Weights of a small image classifier.
Data: trained on photos of plants, animals and fungi (iNaturalist), 155796 training examples.
Rows from block 5 of a small image classifier, named by matrix and row number. Rows with one number within an expert belong to one neuron, the router's apart. Each number is 128 + 32 x the weight over its row's rms, rounded and kept within 0 to 255. All counts start at 0. Numbers have three digits each.
Before each expert's rows are labels from the 100 images, of 14848, where the router gives the expert most weight on average: "top examples" is what is common among them. Only what is clearly more common there than usual is listed. The data: photos of plants, animals and fungi (iNaturalist). In brackets: how many of the 100, against the usual share in percent.
# router: router (model.blocks.5.mlp.router.weight, 16x96), inputs 0-47
# up: expert up (model.blocks.5.mlp.up, 16x96x96), inputs 0-47
# down: expert down (model.blocks.5.mlp.down, 16x96x96, transposed), outputs 0-47

# expert 4
top examples: phylum Tracheophyta (43 vs 7.3); kingdom Plantae (43 vs 7.3); class Magnoliopsida (42 vs 5.5)
router.4:091127140152151151102159163137162146126121077094073107073115097176161110065178101133078122103121105111102130159175117109163191147109105109105157
up.0:117136151082151154170136106143081101109096169106177174147112137116145136135071146165154172106122109135125170121052118085141080071145182125145106
down.0:106087174221134166124192177148110160135093084101144110177118122144126113142126105125130068124092175130106144188085194147169142175182160143161082
up.1:162169124062167164105217180104164119137146133171122070115072159164128118130117141172119109099131133074149109075155127065177154120146123125130089
down.1:037106148144148136110166130156123164126179130158110163143136106131135090121130090093086112149155189114138117136136137130076145152161103119092145
up.2:145183105102137152125189164111108102173124096183120073088107177138116083113099171201129107129137148088169134067128109068144188151139119105111077
down.2:085078094128135103113150086166128124149145143116148178156130132105121094114127097103093136132136185089067106127152124149128134166115123158102099
up.3:168090079205048134171109118139135145087086119127109172186082181105116189135128119136124070185122113094114098120109130124102124186110130130131092
down.3:118088149113133074117113097116187133086116109098123114120186067219141104115132119119128100164089150178107144086103096153090151152186129128131180
up.4:152108102103117159171123128222113149099084131115173130167104157152159145146124222130121103099120163125135171125047123109140094133153107185139085
down.4:139129149151130081150118092101199127087092125101120101100113153150134154114122120138169148116037111142083168142072163136172123105136160134140145
up.5:128178127105117158126204134126106097143067140166115127121077172166146120098119150211122100060131207092145150061102097109136137128176093097113136
down.5:155120129144087090115059100161126145165116122145118186122128165086144085134119120118108173126097165103101096179129145150149131130093119145116129
up.6:154203098093125162092163150114132118167129148182122110105087163148142127131120138202125133104146172116163122062150098068165143133159121107093118
down.6:095106114120093108106104124159122163120138092174120162146125133126118104142127092085065135154183178098114100136126105174105116143122125145123136
up.7:124138122109140111164195115177127093168053136134153093109113169162129115116114139146170077080093174115126189086037181126127112153183132120128157
down.7:121161113134152067090108052122179164140130104152116143091092143126175086122137120118109163147077114075097137175104141126188160110128133101110137
up.8:184165137144068092141141035140102157095120121140111179116144151072107117120121079111111137156088115101081120201127147170093070051063114170117138
down.8:214146070107075082151117162133138138105139105155079140119117135150135191052122104141139108177120167145086130093121132130101143085115068144119156
up.9:159135084156119132192086082182105149072119142109141126158113192139137167146128145155131118129086115143134134124083104131131118135117108191099064
down.9:114094173188119129189130109136139133094104079072090101148146097159095116096147081141118126116054127180078148126118139125146145172143130134138193
up.10:202153153165064075129146089148103161080148127145122199137147159072102117137136086119116132133114111087065120197133136193085088089048109158140134
down.10:211157078095101099149151141111133133097137096135092147119104140133145186051122108123139108193115165175090127091128120119100145078115073138106154
up.11:151120169106128163150074129184084128093071119107145155139121111155152071143142194109121154099104133151172173094093087038110116148185161151140165
down.11:154150112099070062155128104108165067115094107158101104090071153121163202135150139186153124089052076143104151103135138141152130082096129151138118
up.12:149187135123150161105188165106131146177118123179113072095069179139147102155117111221140134132123109100146140104150111066143149147118161097103087
down.12:073130098095135145102119119146138132128156120135144145137142112109154064123137098085087131126156196101092120105149105124077155157136121131120142
up.13:112181121085140172106175151090120127183088130180109091092080188165165123113124154178142152106130142088148130095142122082147147143141152103112103
down.13:081106130104149109104131094179161144134158118161114167136116093151149089142130117094079108129163171074125103147134092133110176156111108135114108

# expert 0
top examples: kingdom Plantae (58 vs 7.3); phylum Tracheophyta (58 vs 7.3); class Magnoliopsida (47 vs 5.5)
router.0:143106081106093123183095085133116148078173157172096103085151140067069159078153158086126131082101100123086118114166062117129101109095075175094111
up.0:139090116128133142117037104094152156111156153140104077133150120132117135149134135088115094104068145102148106128129122166113178118147084153064133
down.0:134174073090134125159142141122098143160184192182156091140103123106078135166069129050143117157139157094176065105134128129168103111129050062112122
up.1:191155118118144117172206096153131166067100156123158153137152170111120145115084113176181107114117097161093193144134098130061066077104136126143102
down.1:174139105099102126126113115147092142118143121171098178154126147072104096202132177139094161130151118108119113149158105157100110055083070169099102
up.2:156132089066146068164174082120175154111192122160096111086093154125111138108138124111095118116115114136086135126169078145059116110102088134091111
down.2:177155102102091126119147066105107109140159183186111107155133161073089143195075148110119114124134150083116097108146096150097107074114058093052135
up.3:064167174143142184142120126119119135121103149108121136087164100123120107154076087074174176136092093119149126126111187151199129109152181085164163
down.3:161136137161142128135090114088089142081144115120063157140153109092106101153150118118122145125111076122089089174177148120128111080074133140114122
up.4:156103118199183188110061161120163109078160120068119059124097079141148078119133163148127055108096132129165125170132144087135167105155150136092084
down.4:044137130149171161144151116105104128158208164124139108137153118163127121066134106083153091127156136117182118143162124095140139147143115084114133
up.5:145105117132132075170169137129150127096101122125125144096120188101127141103109134184209085119152095165125185160106138129081078149112157136128080
down.5:126128112097120128162110126143060138083134150139097160183163150086112105178131180133091137114193141136149157143158081158091094072109050174112104
up.6:133173115159135132094147133150168141197096115144178108113068165141181101111123145132110103148154176046121110152101148114187119109146127095078132
down.6:132134135186157120092108178111127145134112083072116179110123083146156119091180078139120100167170157180149161134136195141151157170140201122188152
up.7:185151107127114125152170102179166158050083149112143135152140187097114142101095131190158086108137089170103204135121109175073099111115133149123088
down.7:155144133110091122106097099179057165126119134166119188147158143065109109187100164128072169120195108103107118154174111161121115085103080139087105
up.8:150077106147106135125034143135140134123133147171111075164160105125115129168098152083100116125079188071136111155124141166126133132152111156091152
down.8:155133093109108160184154133172126128167127171152167126136074169116104117132041113050145119123097150056140111128079149151156128093137042076119136
up.9:156106086080138118090088108113162165101159108127107151102149083136129126115141161076112102166127166104128103144151114158102129082122082117072146
down.9:154113069099117104181140101168128130168187179167146074132104160104084145143074146074139130122095130081124058106152113124158132077122048107076104
up.10:164112091137116083121100101144159195163131180167118060198134169129099116163109114095103101104104091101145118119149114184144105115134103140101107
down.10:150150093082121109108168086178117127167122144182182157116064184090126103177069159112113136124180179092106112138096123165115095111104057072075105
up.11:118174106139161071173223124158141142090108147122150111146143185120114126121062123164191103113155091113116187152107133155119100115106142109146090
down.11:178100109087097139067135095121069162099098119151117189131161151084116096197109159119094167145165132128119120144145079162070123094112055173086133
up.12:118078111108147117118074123094170142132167150162069106107135103136089144119137156083116082140092178094134117114148128154108115098119098134062145
down.12:161158080096115133182158094130124112159181182172163085154131142113089157152045137075151123141120165069145074097140116138133121088141028069087122
up.13:170112133117174122109110113146178139092171147093113126129112091185105113131149214128106084108122133138109161148137084100094183093137104167087106
down.13:129161125108178136097167114076115098107173147105120083109161164133147130107142146147166077129155112127208172152132113113121136116135145080068089

# expert 2
top examples: class Mammalia (30 vs 3.4); order Carnivora (25 vs 1)
router.2:159135083137090114089158109131145105169075077117201126106112110177142175152132099156163194170076157120081110154119085153162133133084110116187090
up.0:153144120144195109073163118104190123157155171157153095137092086139173114104155114131149109149164179113164109143167109085124196134158148097093132
down.0:105086108159056116129120158151111117101105113140142159134151079093098188115118133139134131204150134148123140121126152113101104142096105134202112
up.1:157152157109106119112129093223141118119077131161185139145108146145126101235116166127066179112093116095127157150119107099141165138193163128126159
down.1:144093116097094112166085103138115163114143156185127160127109154047075178089089152093109153171113091097121120134155139144142119129083086130102127
up.2:164104121035166165105176141147204119077129081065132119084111112161161107127133150135082113084162119159127178124130092098123183116156167147123147
down.2:152074112102090074134076089146192181072084098152104116135091168100136149129131157169104148120075102101065150136106112153115124140130116196110129
up.3:159142095143119111168221123148151124142077088151159154160123111162084122041091079170156107119142144163081130097124074103103127182123141131129116
down.3:093093123118109097143166148161178141133103132169139122159120110136122140131093116114113128163110160117105143109088120159131153203189110110178157
up.4:223129122092152166049166146138148147145134096131151144101081135166165114142159165168071105050143136138130150169159088065155164109139154122134110
down.4:165093120059045081146099093151146144071085129143095160157128140091104197147065145173130150174111119155108168119117094154081113128066084152145136
up.5:102117121112133080159098145118131083162148194132098083089135159141136114200111140127184156089028115113114131100112211123121118083108154177124150
down.5:143170131139163182153101151114110111094149158050125129104135129165163131103150119111183096122137123167166129129121167097150144074119170121138136
up.6:106129134092123161120050163151144121111149134069143094127112165142121103201135138120187148100063089113115139146087190114155091081104183187139114
down.6:181153146094144141127101100101121157070133116052084160140160129136130141123125133122153113156144123162144154114113113144128084047122155124157157
up.7:148102149058116150106123107098130207055091091067098136094152121159144105121129140148062126091140140173108158144136118146118120099092134186157101
down.7:156145138055129090126107106141177109106080187145125123123151171149144130181115167179162206066068139136123184094093077120095136145134151137087147
up.8:132096156075113087091160133113132137109085094101084124126175146161098138103129154156080123029169101198082161137185100173062125179118149164155119
down.8:152105128057110071137140137152188134128053138181166101120113184162166119165104167166117145135096148094110152100088137169118117195158131132102107
up.9:138135096163105048105193141123147093162086108192148159137131110123123161080106085137168122134181158169105113104121078161097097184118086091155124
down.9:095100125104098110114135173162147151155084139143178122169103136105093085117110123104096098177135162095149134134088135148138127183177112118152132
up.10:137097153095128108086000160088102143112170107088133127100128167137146121124197147147111183142100129149123132144122180059137159116141183174147135
down.10:164167125093144144134099129097122130077125144076134146111121167143160147116138158185189142132131095181138184122107121092102123067088168142119102
up.11:178124135065160145099144116178191182107141118106142117066107113179149089145098114109071111123155158102131163114067080115111149095145098142133128
down.11:138087177102098082127108079132174158045064120132090141139140164124146106139121169179117132131088121146093184132097090140070141137115135186075132
up.12:169116117124064164131197109132139132102061084148145115171122143160115118117060114158097114090087124122061154108121079157110118138125148146133103
down.12:115092149071093079171133089176171134150102161184148104153103131118078105145062131079087150113139161108112140099073093156122163166139094173092183
up.13:149118124057117154113134120107101168094097080092074125094173163137123122109141136139005122049160134158080151153166094133101141088096140183138092
down.13:142127124080101081144103077129172098115096184180145089112114185129136146179082181147142196066089129140142173067102084133081124129131122131073153

# expert 3
top examples: phylum Arthropoda (60 vs 30.8); order Lepidoptera (43 vs 13.7); family: Nymphalidae (32 vs 4.6)
router.3:095188139159161087107139114095173109129100110156122093114115185069151108119131117193143142119123101062098159184126165127141142134131149067096085
up.0:128118174153131126107134136116127091119113094090139184168218062169136138113161085128123139148162120197157117130117140149083074172144159069188155
down.0:131158146144126119145085100154183156116099120121152104093093176116166073171148144163138169095068088078108160143081177154189126130141208142124109
up.1:115135114148130156090108165130096096182176124117131170106145140127118096068108106121153140127165207108131115150113174098096149100170145142135148
down.1:080149103142127128090115145065132105165096092162127136078120175105210114136155106189122157161149125138135096100134148124110173124136200102118132
up.2:104152072169175143153142188125079079162165147153082086114093158083134132075122105134171077108141121108122076143166232105098187146121125120100119
down.2:141094092138073052148188126088153115141067080185100086099095157119152131128098128160131073196102085101101114105152164174103124163090103106131073
up.3:083155116161138064121155087141145145166088178151159165082111166073106106130121141137177132112146102026097158166112155135121134116111155130130130
down.3:082086146174113090154116114122201143126103124128130094140114108162114082158110117123117115157059133114075158143097165158138134176152155154140161
up.4:109129086168139169173109170123081089173170136135077094140107140099083112087141087144166079146117145091119064123179193094102162130107104136105109
down.4:140076071111133069126176130113184105152096107190125090090116129092146150126085131183157099181134119115135118133113143132147135159099127115120073
up.5:122153090155134140139132184112082103158178148152080100154125127075109104082123073141129104134157112060107073157175169097098166098124134114111134
down.5:120113075135127091130189155087193109124096092175140073109102186120134162145100101162163099180100087111130124107122171137152116150077136107104073
up.6:081153058138122127156187129172156116178127125109205121101102121131126146088139113129171065118124100078111168161079125137138087121093084109148096
down.6:115052172174102099199178141162165137081069100099147128212143126135111144093099091168137070164094133158096156126096129158115081155156108124134140
up.7:097144081146124138147134190129078073186193147158132122135122150085104147082124110135148120157106184105143084101149138089140181173128099143116132
down.7:139078077134115069156146132082160106137132102174105081096107154085144195102087108155187130173091126140110107057127183108120128168112125127130112
up.8:167126157136131119127153084144140160077136104098088110159160098180142089161111097113096121125100091152111146130115105171124095056126119129094141
down.8:171120094119143117142142098079087129155175150147080138102135141088119147088146136139151091114181080139179116118208106093139099081063109092094094
up.9:131140108195143156143161184097073107131158116123071106164106107106141159078147041156147072150152112142127058132154170093124152143115144097150122
down.9:162089111097099103131138147113155112144104130177158112087085170104132159109076154176154105201135096109153152093124146134141119136063108072130097
up.10:136166089142161199149206140159131189166130126142138110157100115150132133127127074129118040136188101088135121133123092112163161083136091048132124
down.10:164132122075162140154155100120152102121092169134154054131115183126136130116091182176173097112101093140163165118121141147130111133129163101063082
up.11:122132165141167144100129127099153138124171088059057143094127093154165107095141066118082079153110137139105109132154181132102160103110159104125139
down.11:160150098152169101065152108085140145175138082143093127066085135087164137118111117108102083169134058125139121176184116159161167112062133094117082
up.12:148137140130105143167140081175159163095105093100090160116128136141112103122134086093084110104086099140087152131100121199146070083099166181161134
down.12:165114115133159168142133146098078118116180138094092138161173078147109157085152105107136104118178151187162083116191107094078119098129104132127161
up.13:148128093173048135131103150134127100138150120147148146130121110125118171140134152112163173252059177090109086093114092095130145167116090126168150
down.13:127069118142101116209116160117108117115140124136127077132113153090105158085108120149186070173125139120108110096151187099104123175104127123144088

# expert 10
top examples: kingdom Plantae (60 vs 7.3); phylum Tracheophyta (60 vs 7.3); class Magnoliopsida (47 vs 5.5)
router.10:188073185151085065115102157119092110139167131122107143082152075108138116153179090118093170183116140134142096166155174146103118160119138116152183
up.0:183098158136085119106095153092118076182167144178130121062126101104101138138161085112078150135146152159168076141166154106118149164120139083111207
down.0:123128135128158094110111104185120140201177154149135139091096094126090071131114132066109142106130126082170084142164146136153125176138120104110141
up.1:165099139114083088120101138115090123149158102123076144095142132075106156165142114147102154165134154150130081139146110165100131178142088126130166
down.1:102170117161150143120139120120128144157239150148139149082088101139117063132154146071109104120140111052151077130182142113156131159127146132125117
up.2:090102148115155077121094145132124103159119126148093049114089162127154109156146211164100156105064137100095112146133159125147157176176121149083123
down.2:147096153148126183166103153130076120071143145067115154166195057169113154144145136114140112136155097190142098111135123083084095113142144156157162
up.3:095083147122166059145097147134105141127123102117118035150122129129120092155154206158127120113089128135099140144137148135118150157169107189120101
down.3:134164097151127172151156149089089107093156103081108134151135108152143179087191124125134095136152122177116120144142142093135109083106119159166115
up.4:142096120063063124128080125142135105131098146182173143110175117176135191164154173104110176140078171139149117068119063077134167144144102162167163
down.4:080114136103167138160116155094132098173185175156087072132169078150111139156141141125170173103119087136170073068160080067094179184180143146109171
up.5:135091131166125139138119123122137138073133136119150144110150127139181057172134135101096171138108112104120113141106175109144067097140180144074137
down.5:144093132182086129117121153157142173113105059099094157180139080130115114188132104133071105125120080142049116149133134150129134137141132191170134
up.6:120086132147100130154116116168078148108143091102115152125167135098133073179146081082125157151111071114097123187097174183154080130086123147129159
down.6:099117079218109154121145125149145184135169117126110170096061107104107088101107119123092119131133108068082122187150176121182127143098161145138077
up.7:170117110141114076158148141126110142128127099142101090176110156063119193111141163195119054096139121156100132130154087159101126149110045144125076
down.7:082139169159193206126161117096084124132180126097134115137150108113111085113146106129146084138161118130203151166136143100147113188136187121147103
up.8:159100166130092099137111124137079169115139075080091142101145130110139109148159082110104155142098087101086122177129173204138130128068119146131156
down.8:113152113150136122103127109137135166141195112110124175063052130088127078128141099077107136162115114063102102191174159128200099127069161152128107
up.9:142102114169140074128122145119090212093130113100082087172116142090147145113116107139107077126070090154042114142158148159104186124131077125129115
down.9:134163127153135177155102146143066144111159141102154173098111108091131104132167132109155139157117105129156108167122178082192064077097155123154127
up.10:106131145142157070099116152162149168148097096095194106112112103206174096180144125129123168156127164129135144143110146137145165149178133155165114
down.10:126149102137166148175155152099098111110163147080094121116155095163152169068180094128177105121142115170165133107145118066112107079130116140119131
up.11:181114135096053083164135146145158076162106141160135118105112140090107212092140122178132101076148149150148104123142117146073128125087062125147148
down.11:054145154124188163138115111139127119165179183148166122111127107126100105132107180093152148110141129115218131150140118113163144171151138115125106
up.12:136082186099078142110117156119123081135144166136134175092129144157089080197153127134121146184175223096147072137110158121110123119168164103123176
down.12:108122097140149101115137109148125172166198123158136108132097089141113105099103146129076075086163157081140094167173115131123175168138124154072124
up.13:160111171138056167154128137139085192103105112090130168131116132084129113140151088111110142122121118128099122196151222195149089112072160149142119
down.13:141136067164170115123147079137135150146159118136133169071106135065130062108149154134120117162154111080114123197136165126159089145085178120127099

# expert 1
top examples: phylum Chordata (95 vs 60.9); class Aves (94 vs 55.1); order Passeriformes (78 vs 25)
router.1:129064151177141093162189106142133140131167183157127108145138109139078157113101099152184084117116083158054188128102117145105063158139096180140121
up.0:151104133195121105139168136098092146107124114151115129146112117093130107127148087159102098153121074128120073172202120133154156154104145153175125
down.0:106119091184167119112162066096155123073153085108075117106141176119157128129175100157174127189079065129111133130137133125095128125066173150077114
up.1:083106170175158104123178100109127113137172168147093155182176123123072154107105129139195104148110085151172149081130087111089057184115155122110097
down.1:139153136173182180135141114075101104119175144095130113104115137117123121092180122076207082169099106130177133181137142111151077132107147130126096
up.2:122143103128134127127139134192118152156130127146125094150116097119087093180161111105043153106112079108087118154153132183136166101173101175137113
down.2:126112115109140101162134088102161059091123122155087147125141152143162187087165083175177140144073126168111125071134086083072127100104136115098180
up.3:124121136157126123089144186056092153175136137159124092155136132121125133172142155166126125120135102180154063094151116122156147180149115175139067
down.3:102155122158198104055181125108170140183184120134139116092112116128162065143143107110105106168150103075138098185142131142179157150133142105118118
up.4:128095120105116136142106148215123220120118163113145143116085105187163113089156152117104094095144100148096131135103129134109091084131083151119188
down.4:083073137088111125154134137147145086119100143102135092171153100221175148114133098117125145124125178181110137039075074103076159140166134129116178
up.5:155055219142169084143143110113125149066146151068099164163133079105132110132128153141146058174176106116159188120119145134125096170124167105131121
down.5:110109142199191169142138136076126098079137098098127117136159103167126127086188106120179097151083148192141100144096151110144133135118184098152137
up.6:149060135183107095145154140105102087130160124185121104159132119116057130115167121183127106117093117190121113108180135125105104208124127145108084
down.6:145188122156157132111161065064130086122163126117113114100155149127115145138166127165183120146107085141148125168168093111134099098114137126134100
up.7:127111147196121081141168099083129087107173153151084119138151125133072162104111082159179131127118083120069131116157141097107100174110158122129104
down.7:160150153162157156122143085074112112090182154088102111124154155137132131118183134106165075135107094120138125151151128089142123128108130105103094
up.8:126120113178123094165158115099115123142148175190102092134137139091036169122110097150178165133065090147082107120149115127092089190111117157123081
down.8:163169112108160133112151091075084097109184165127116105128151185137116165152162160106177092141146072102166122123166124076142074107113118126088105
up.9:142123097148136134139126149180119211163138119126140083131106140153147099128171088116053128097120099103095136167145117148149147089131100185132114
down.9:117145103084110070157132094140164064105116110151118126141099161168179214100130121196149156135082147167094149086112068093071139113112100146131200
up.10:125125157166118095145145088117132132118121176180120144126133181108067161116065114128166135126063093129095153116081108110109092183123138131119105
down.10:148140126117178184137099117089051134107183168103121125142164134118105112139152139120174080131167111143177129155158122105133099122139141131113095
up.11:107107154193153090146172091091151133116158178144074120144130141131073144095121102159171118154088093148105154110132113111090090204103145098117114
down.11:123148101174186143111138096084097096075173146089111109105174140152141110126185147098166066132133117134155138154137124106133106123122145120103116
up.12:095151091192095097165165141133091121163146135150114074136121107063086138150145102157135165094091082118035095146160100171134146154108078180176096
down.12:178113127113150108126116099061098088102165128161068119127155175083130161149128122153147117177110102119118083095181099102083134099089098142096114
up.13:121149116184085104155157117147136187156156149201113098157134157085063156128142096142132181097073094127061077141149125101112103160103099197124113
down.13:183125098082130140130131120091075080115187172144128123144166142132134160134147162157173112134195132110169099102157090107095108102093080133076139

# expert 12
top examples: phylum Arthropoda (87 vs 30.8); class Insecta (84 vs 29.2); order Odonata (34 vs 3.8); order: Lepidoptera (34 vs 13.7)
router.12:134138163097063176180107122103140158056100122120153152171181124140117105103102107094133162158099120144145112095066122135119086074166141138152116
up.0:129128126048151137068115171114159140118167178104186128127166098144152122160134157094132158077223153156229114116134149145134107105127144133154128
down.0:156180152105119110120107110128168113070098126107094169122139120188161183127135120133204135167091167163146157094072116130090087076142144096153175
up.1:131138167174138031110210110181174098143088097115161124137117136135141103094144132188172087106146097146089181187117161187127133162133173125134104
down.1:122089097126149185109108188094074111139175106120104099135150101173141139127168123132144079116189139162180070115192141080111145139133128126116108
up.2:085106103062123118144074157099147097152137095128118126124158106186139079096186110103091116080146125158140132103148149130182121101146157180152123
down.2:194134111158098087130109073157177121067103094127090153141108089165160115127138092148117140107082182161107144111102110144074133117126155101124194
up.3:114148130088072167135142078132169164116106134165136160198165127165137129128080088094146149129136123177100122096100069147106093035142111176161126
down.3:172071154118095099150117088176203116139077149151153168106104131098125124133062133119157158155068178121085118106086144157101086089112111090133170
up.4:135069116076160113210162148123162141132171148145090101140138134131121171112102145107189086109174097149165145136129116136102114118120106131106124
down.4:180090174165095133146058134133160127091125107106115178159143135127126095159133124115147130124057142131093092163121162133139075098117140121132168
up.5:095163138087088144123125109103172152149110141160129171176161099165178107116086120071127152137127128135122111105117089155113073044169114124172154
down.5:172084123136078104154121092179200084112084163138166164140094149114112152130049112096176154147103208133097124080076113170100100095136096127177160
up.6:109081162184164064161220118188185123134102116121180114171121115104103119098118105164165084142183102115113157148119119166118118190141146102142125
down.6:084113115151158184116150202092094129128165088108091113154168088175114105092161084110105095165168152136129059108164187090132177174154138102140139
up.7:096151119125094149179117093151153188114120165194184128209142110131094115154057128122139128131108111132095101104122100140135101057150097161168104
down.7:100077144093103119192132110190151087138095163172172137139130139091060140133035146095189137136133192095157106089105129156124109124117123078114127
up.8:096110156102141115078129134115131114163120091160096104157131176152167101145127147186128104135211138133139107102113123114106127152152110090094145
down.8:108130081083130116134146145124136088181133157169169079136101179076099160142095179150165145135145158075124114111141130128147143145107080116100072
up.9:117157114134100187150115105182151180118135190167189130179115126107062107140078120104140126147097115104094119111107095109162124094166104151173108
down.9:116076144077116125164144109178124121155122214186164098166130134083078126141041148089174141122111175075137106107102122146124122125127092097111157
up.10:073119135080121154136134109094175103110100099122130169149184064159149101122163107078106172110151103170150142128102110165109088077168132194153168
down.10:180102143144093100139113104176200143093101130115123131125096122162162111153097095115128144160087165124075131101075144143100097107142150118145186
up.11:111089128112118133130126151098140094122098088112128136131147102188163101083166118110087135166136144160127119105088163146115091146129135161129145
down.11:154124135156083103128132089126177133093080104102104108127105104182151139130124080131098145130071153166086127099095119122125139122168162136146197
up.12:199097168097128112125136163145130151095075124087191145113168120137158130146141115094163114153175118160191165174085169177114070114089137117148105
down.12:171150142143117106142094117098170112082106082088095132080084148147187144123151096166162148147085146131085163113092160098140127135136198138146142
up.13:109056135125137098186159101148144114101100101118121132186163115145102203090140137088104071158159109145143115108091084149106096212108083105111135
down.13:121087165194139155115135191103139141113115083089121116160162097178109086128150081134115100147106155169122096101092183095119165182185187134151166

# expert 6
top examples: phylum Chordata (95 vs 60.9); class Aves (89 vs 55.1); order Charadriiformes (31 vs 7.6)
router.6:172141103129125130093138140090145150174160187176116091145091171109121089174064121158161117089146137152156113094162133105106168097153181107111073
up.0:124148109147050132139137090113111148158096143178150178105104162084107136158052128132145175139098189103079103125105149131145115093142099126152138
down.0:160132123150157122109148114116189117085118100068092085120127114179191108101184107145127078133108114167129143120084131144104139113149162143071143
up.1:129138170194054097116119132132068111169090154124131103156100137091074069182112097133092166091089135128085106150151180154146149116156150141154130
down.1:195105130168097091164100104108186142057094119091109130146135134133132150166138116144175134133059042188130141120128150141147078088109141145144137
up.2:133127125076168172116178114139143147149161146161187154104123113132186121125077131125130058123185147115166138119138103107148146094145140042143150
down.2:122108108124171176181171140149123082146155169144172087125155119155074154074100069075181176133099192100142099083103156091122159124164132102096170
up.3:150107090117123082055127102114136157165150127175169149086074138139207149119118133137148086178137210134108097115144108104120128083128127080146118
down.3:112175129130149154178143107111122081098144152108130124101171126202175150083153089120160147145108124177143116074078128091110121096143161110143174
up.4:204149169148101141097112176152133136126086126083149128113123054129077104192139117128089153101093149156104151143127158123160160143155164119149132
down.4:179126163150084077120108097135126159070079083078093159163137125111111136162154131135102151122080056171087182184144110181122102094106121163166128
up.5:167119191184108130134135122191129176107083109077198193138145056163151112164139113097086166106115144152119176208115140166153119111157165138203158
down.5:196076168130071094113050139127137144104072107161105121166107150072097105186116187180100151112124058140117133129172137160115099141101119151128092
up.6:086123140156100093142201053169145091139091137101148199097119103098091173135096108076147166152110130109116178152105115157140094095112124138183184
down.6:160143135135135055072123100133183135107110073133111094122085166160141142173126162182115116127108091131081163117130089142109147145129096154095095
up.7:131134127131135130138196084152164117108118103100129172131116134106161097124112070114109062141209094092185124134126109144125151106095139053121112
down.7:138167131113124159166171167108105074212128168191184118079137133128117128127062120143185170130098153107181108113111160139126133106112123063137120
up.8:119176111196163130178178103141124179100123103060109109126073152085145149118141109143138076105129074108063151224142136163165120098096086156106088
down.8:161139121133058093133162103124183132123053104195108102123084180093144144138121137202145131139091085134097171108122135171109121143095146120123102
up.9:087151117155072138154164087110131156133120151158137175123106162104124145102038105086149173173086154073103097111102129116141128114124111119149157
down.9:139088126154176091148152137125178138090117086070106082133100139165164112104164116155140039134098140135092154132107146123114141145144140151102088
up.10:163142173154093135100094147129097143185099107118131095116116090096105076191136133145057179069100136151106122148169154129173155136192146142166153
down.10:198154129178095109132115097114137128063103097098057138124149141128126166147136097161134142112041064189078121115113146139118071080104138172156143
up.11:141127189188124115117133198137101153138075136107104072166133111091089061170181131137101132092079064164106082149159131139160189174140150183103095
down.11:182111137162059084176113105143140143062086118113112119153139131097096147150105128118132133145037081152084111131129186134128071091115136176143097
up.12:179143214143128120110145099177123139130084126044162181113114060157138120150155129108103118082123142144123199200124128132147149107137142109207177
down.12:203101150142062076102094104136163149094071089141102127134090162092147131199144180193098142141106060131081148147154128151143107139084105141108107
up.13:093161140169079106144111105091091146124094115142061154158121159062068093124095078127112169140134104066094119143142175152171160118116139150138124
down.13:138158130164122067120168093089220107135099136131113081087113161101157137140116107178183137114047060136083151109122190175150128109093151114123128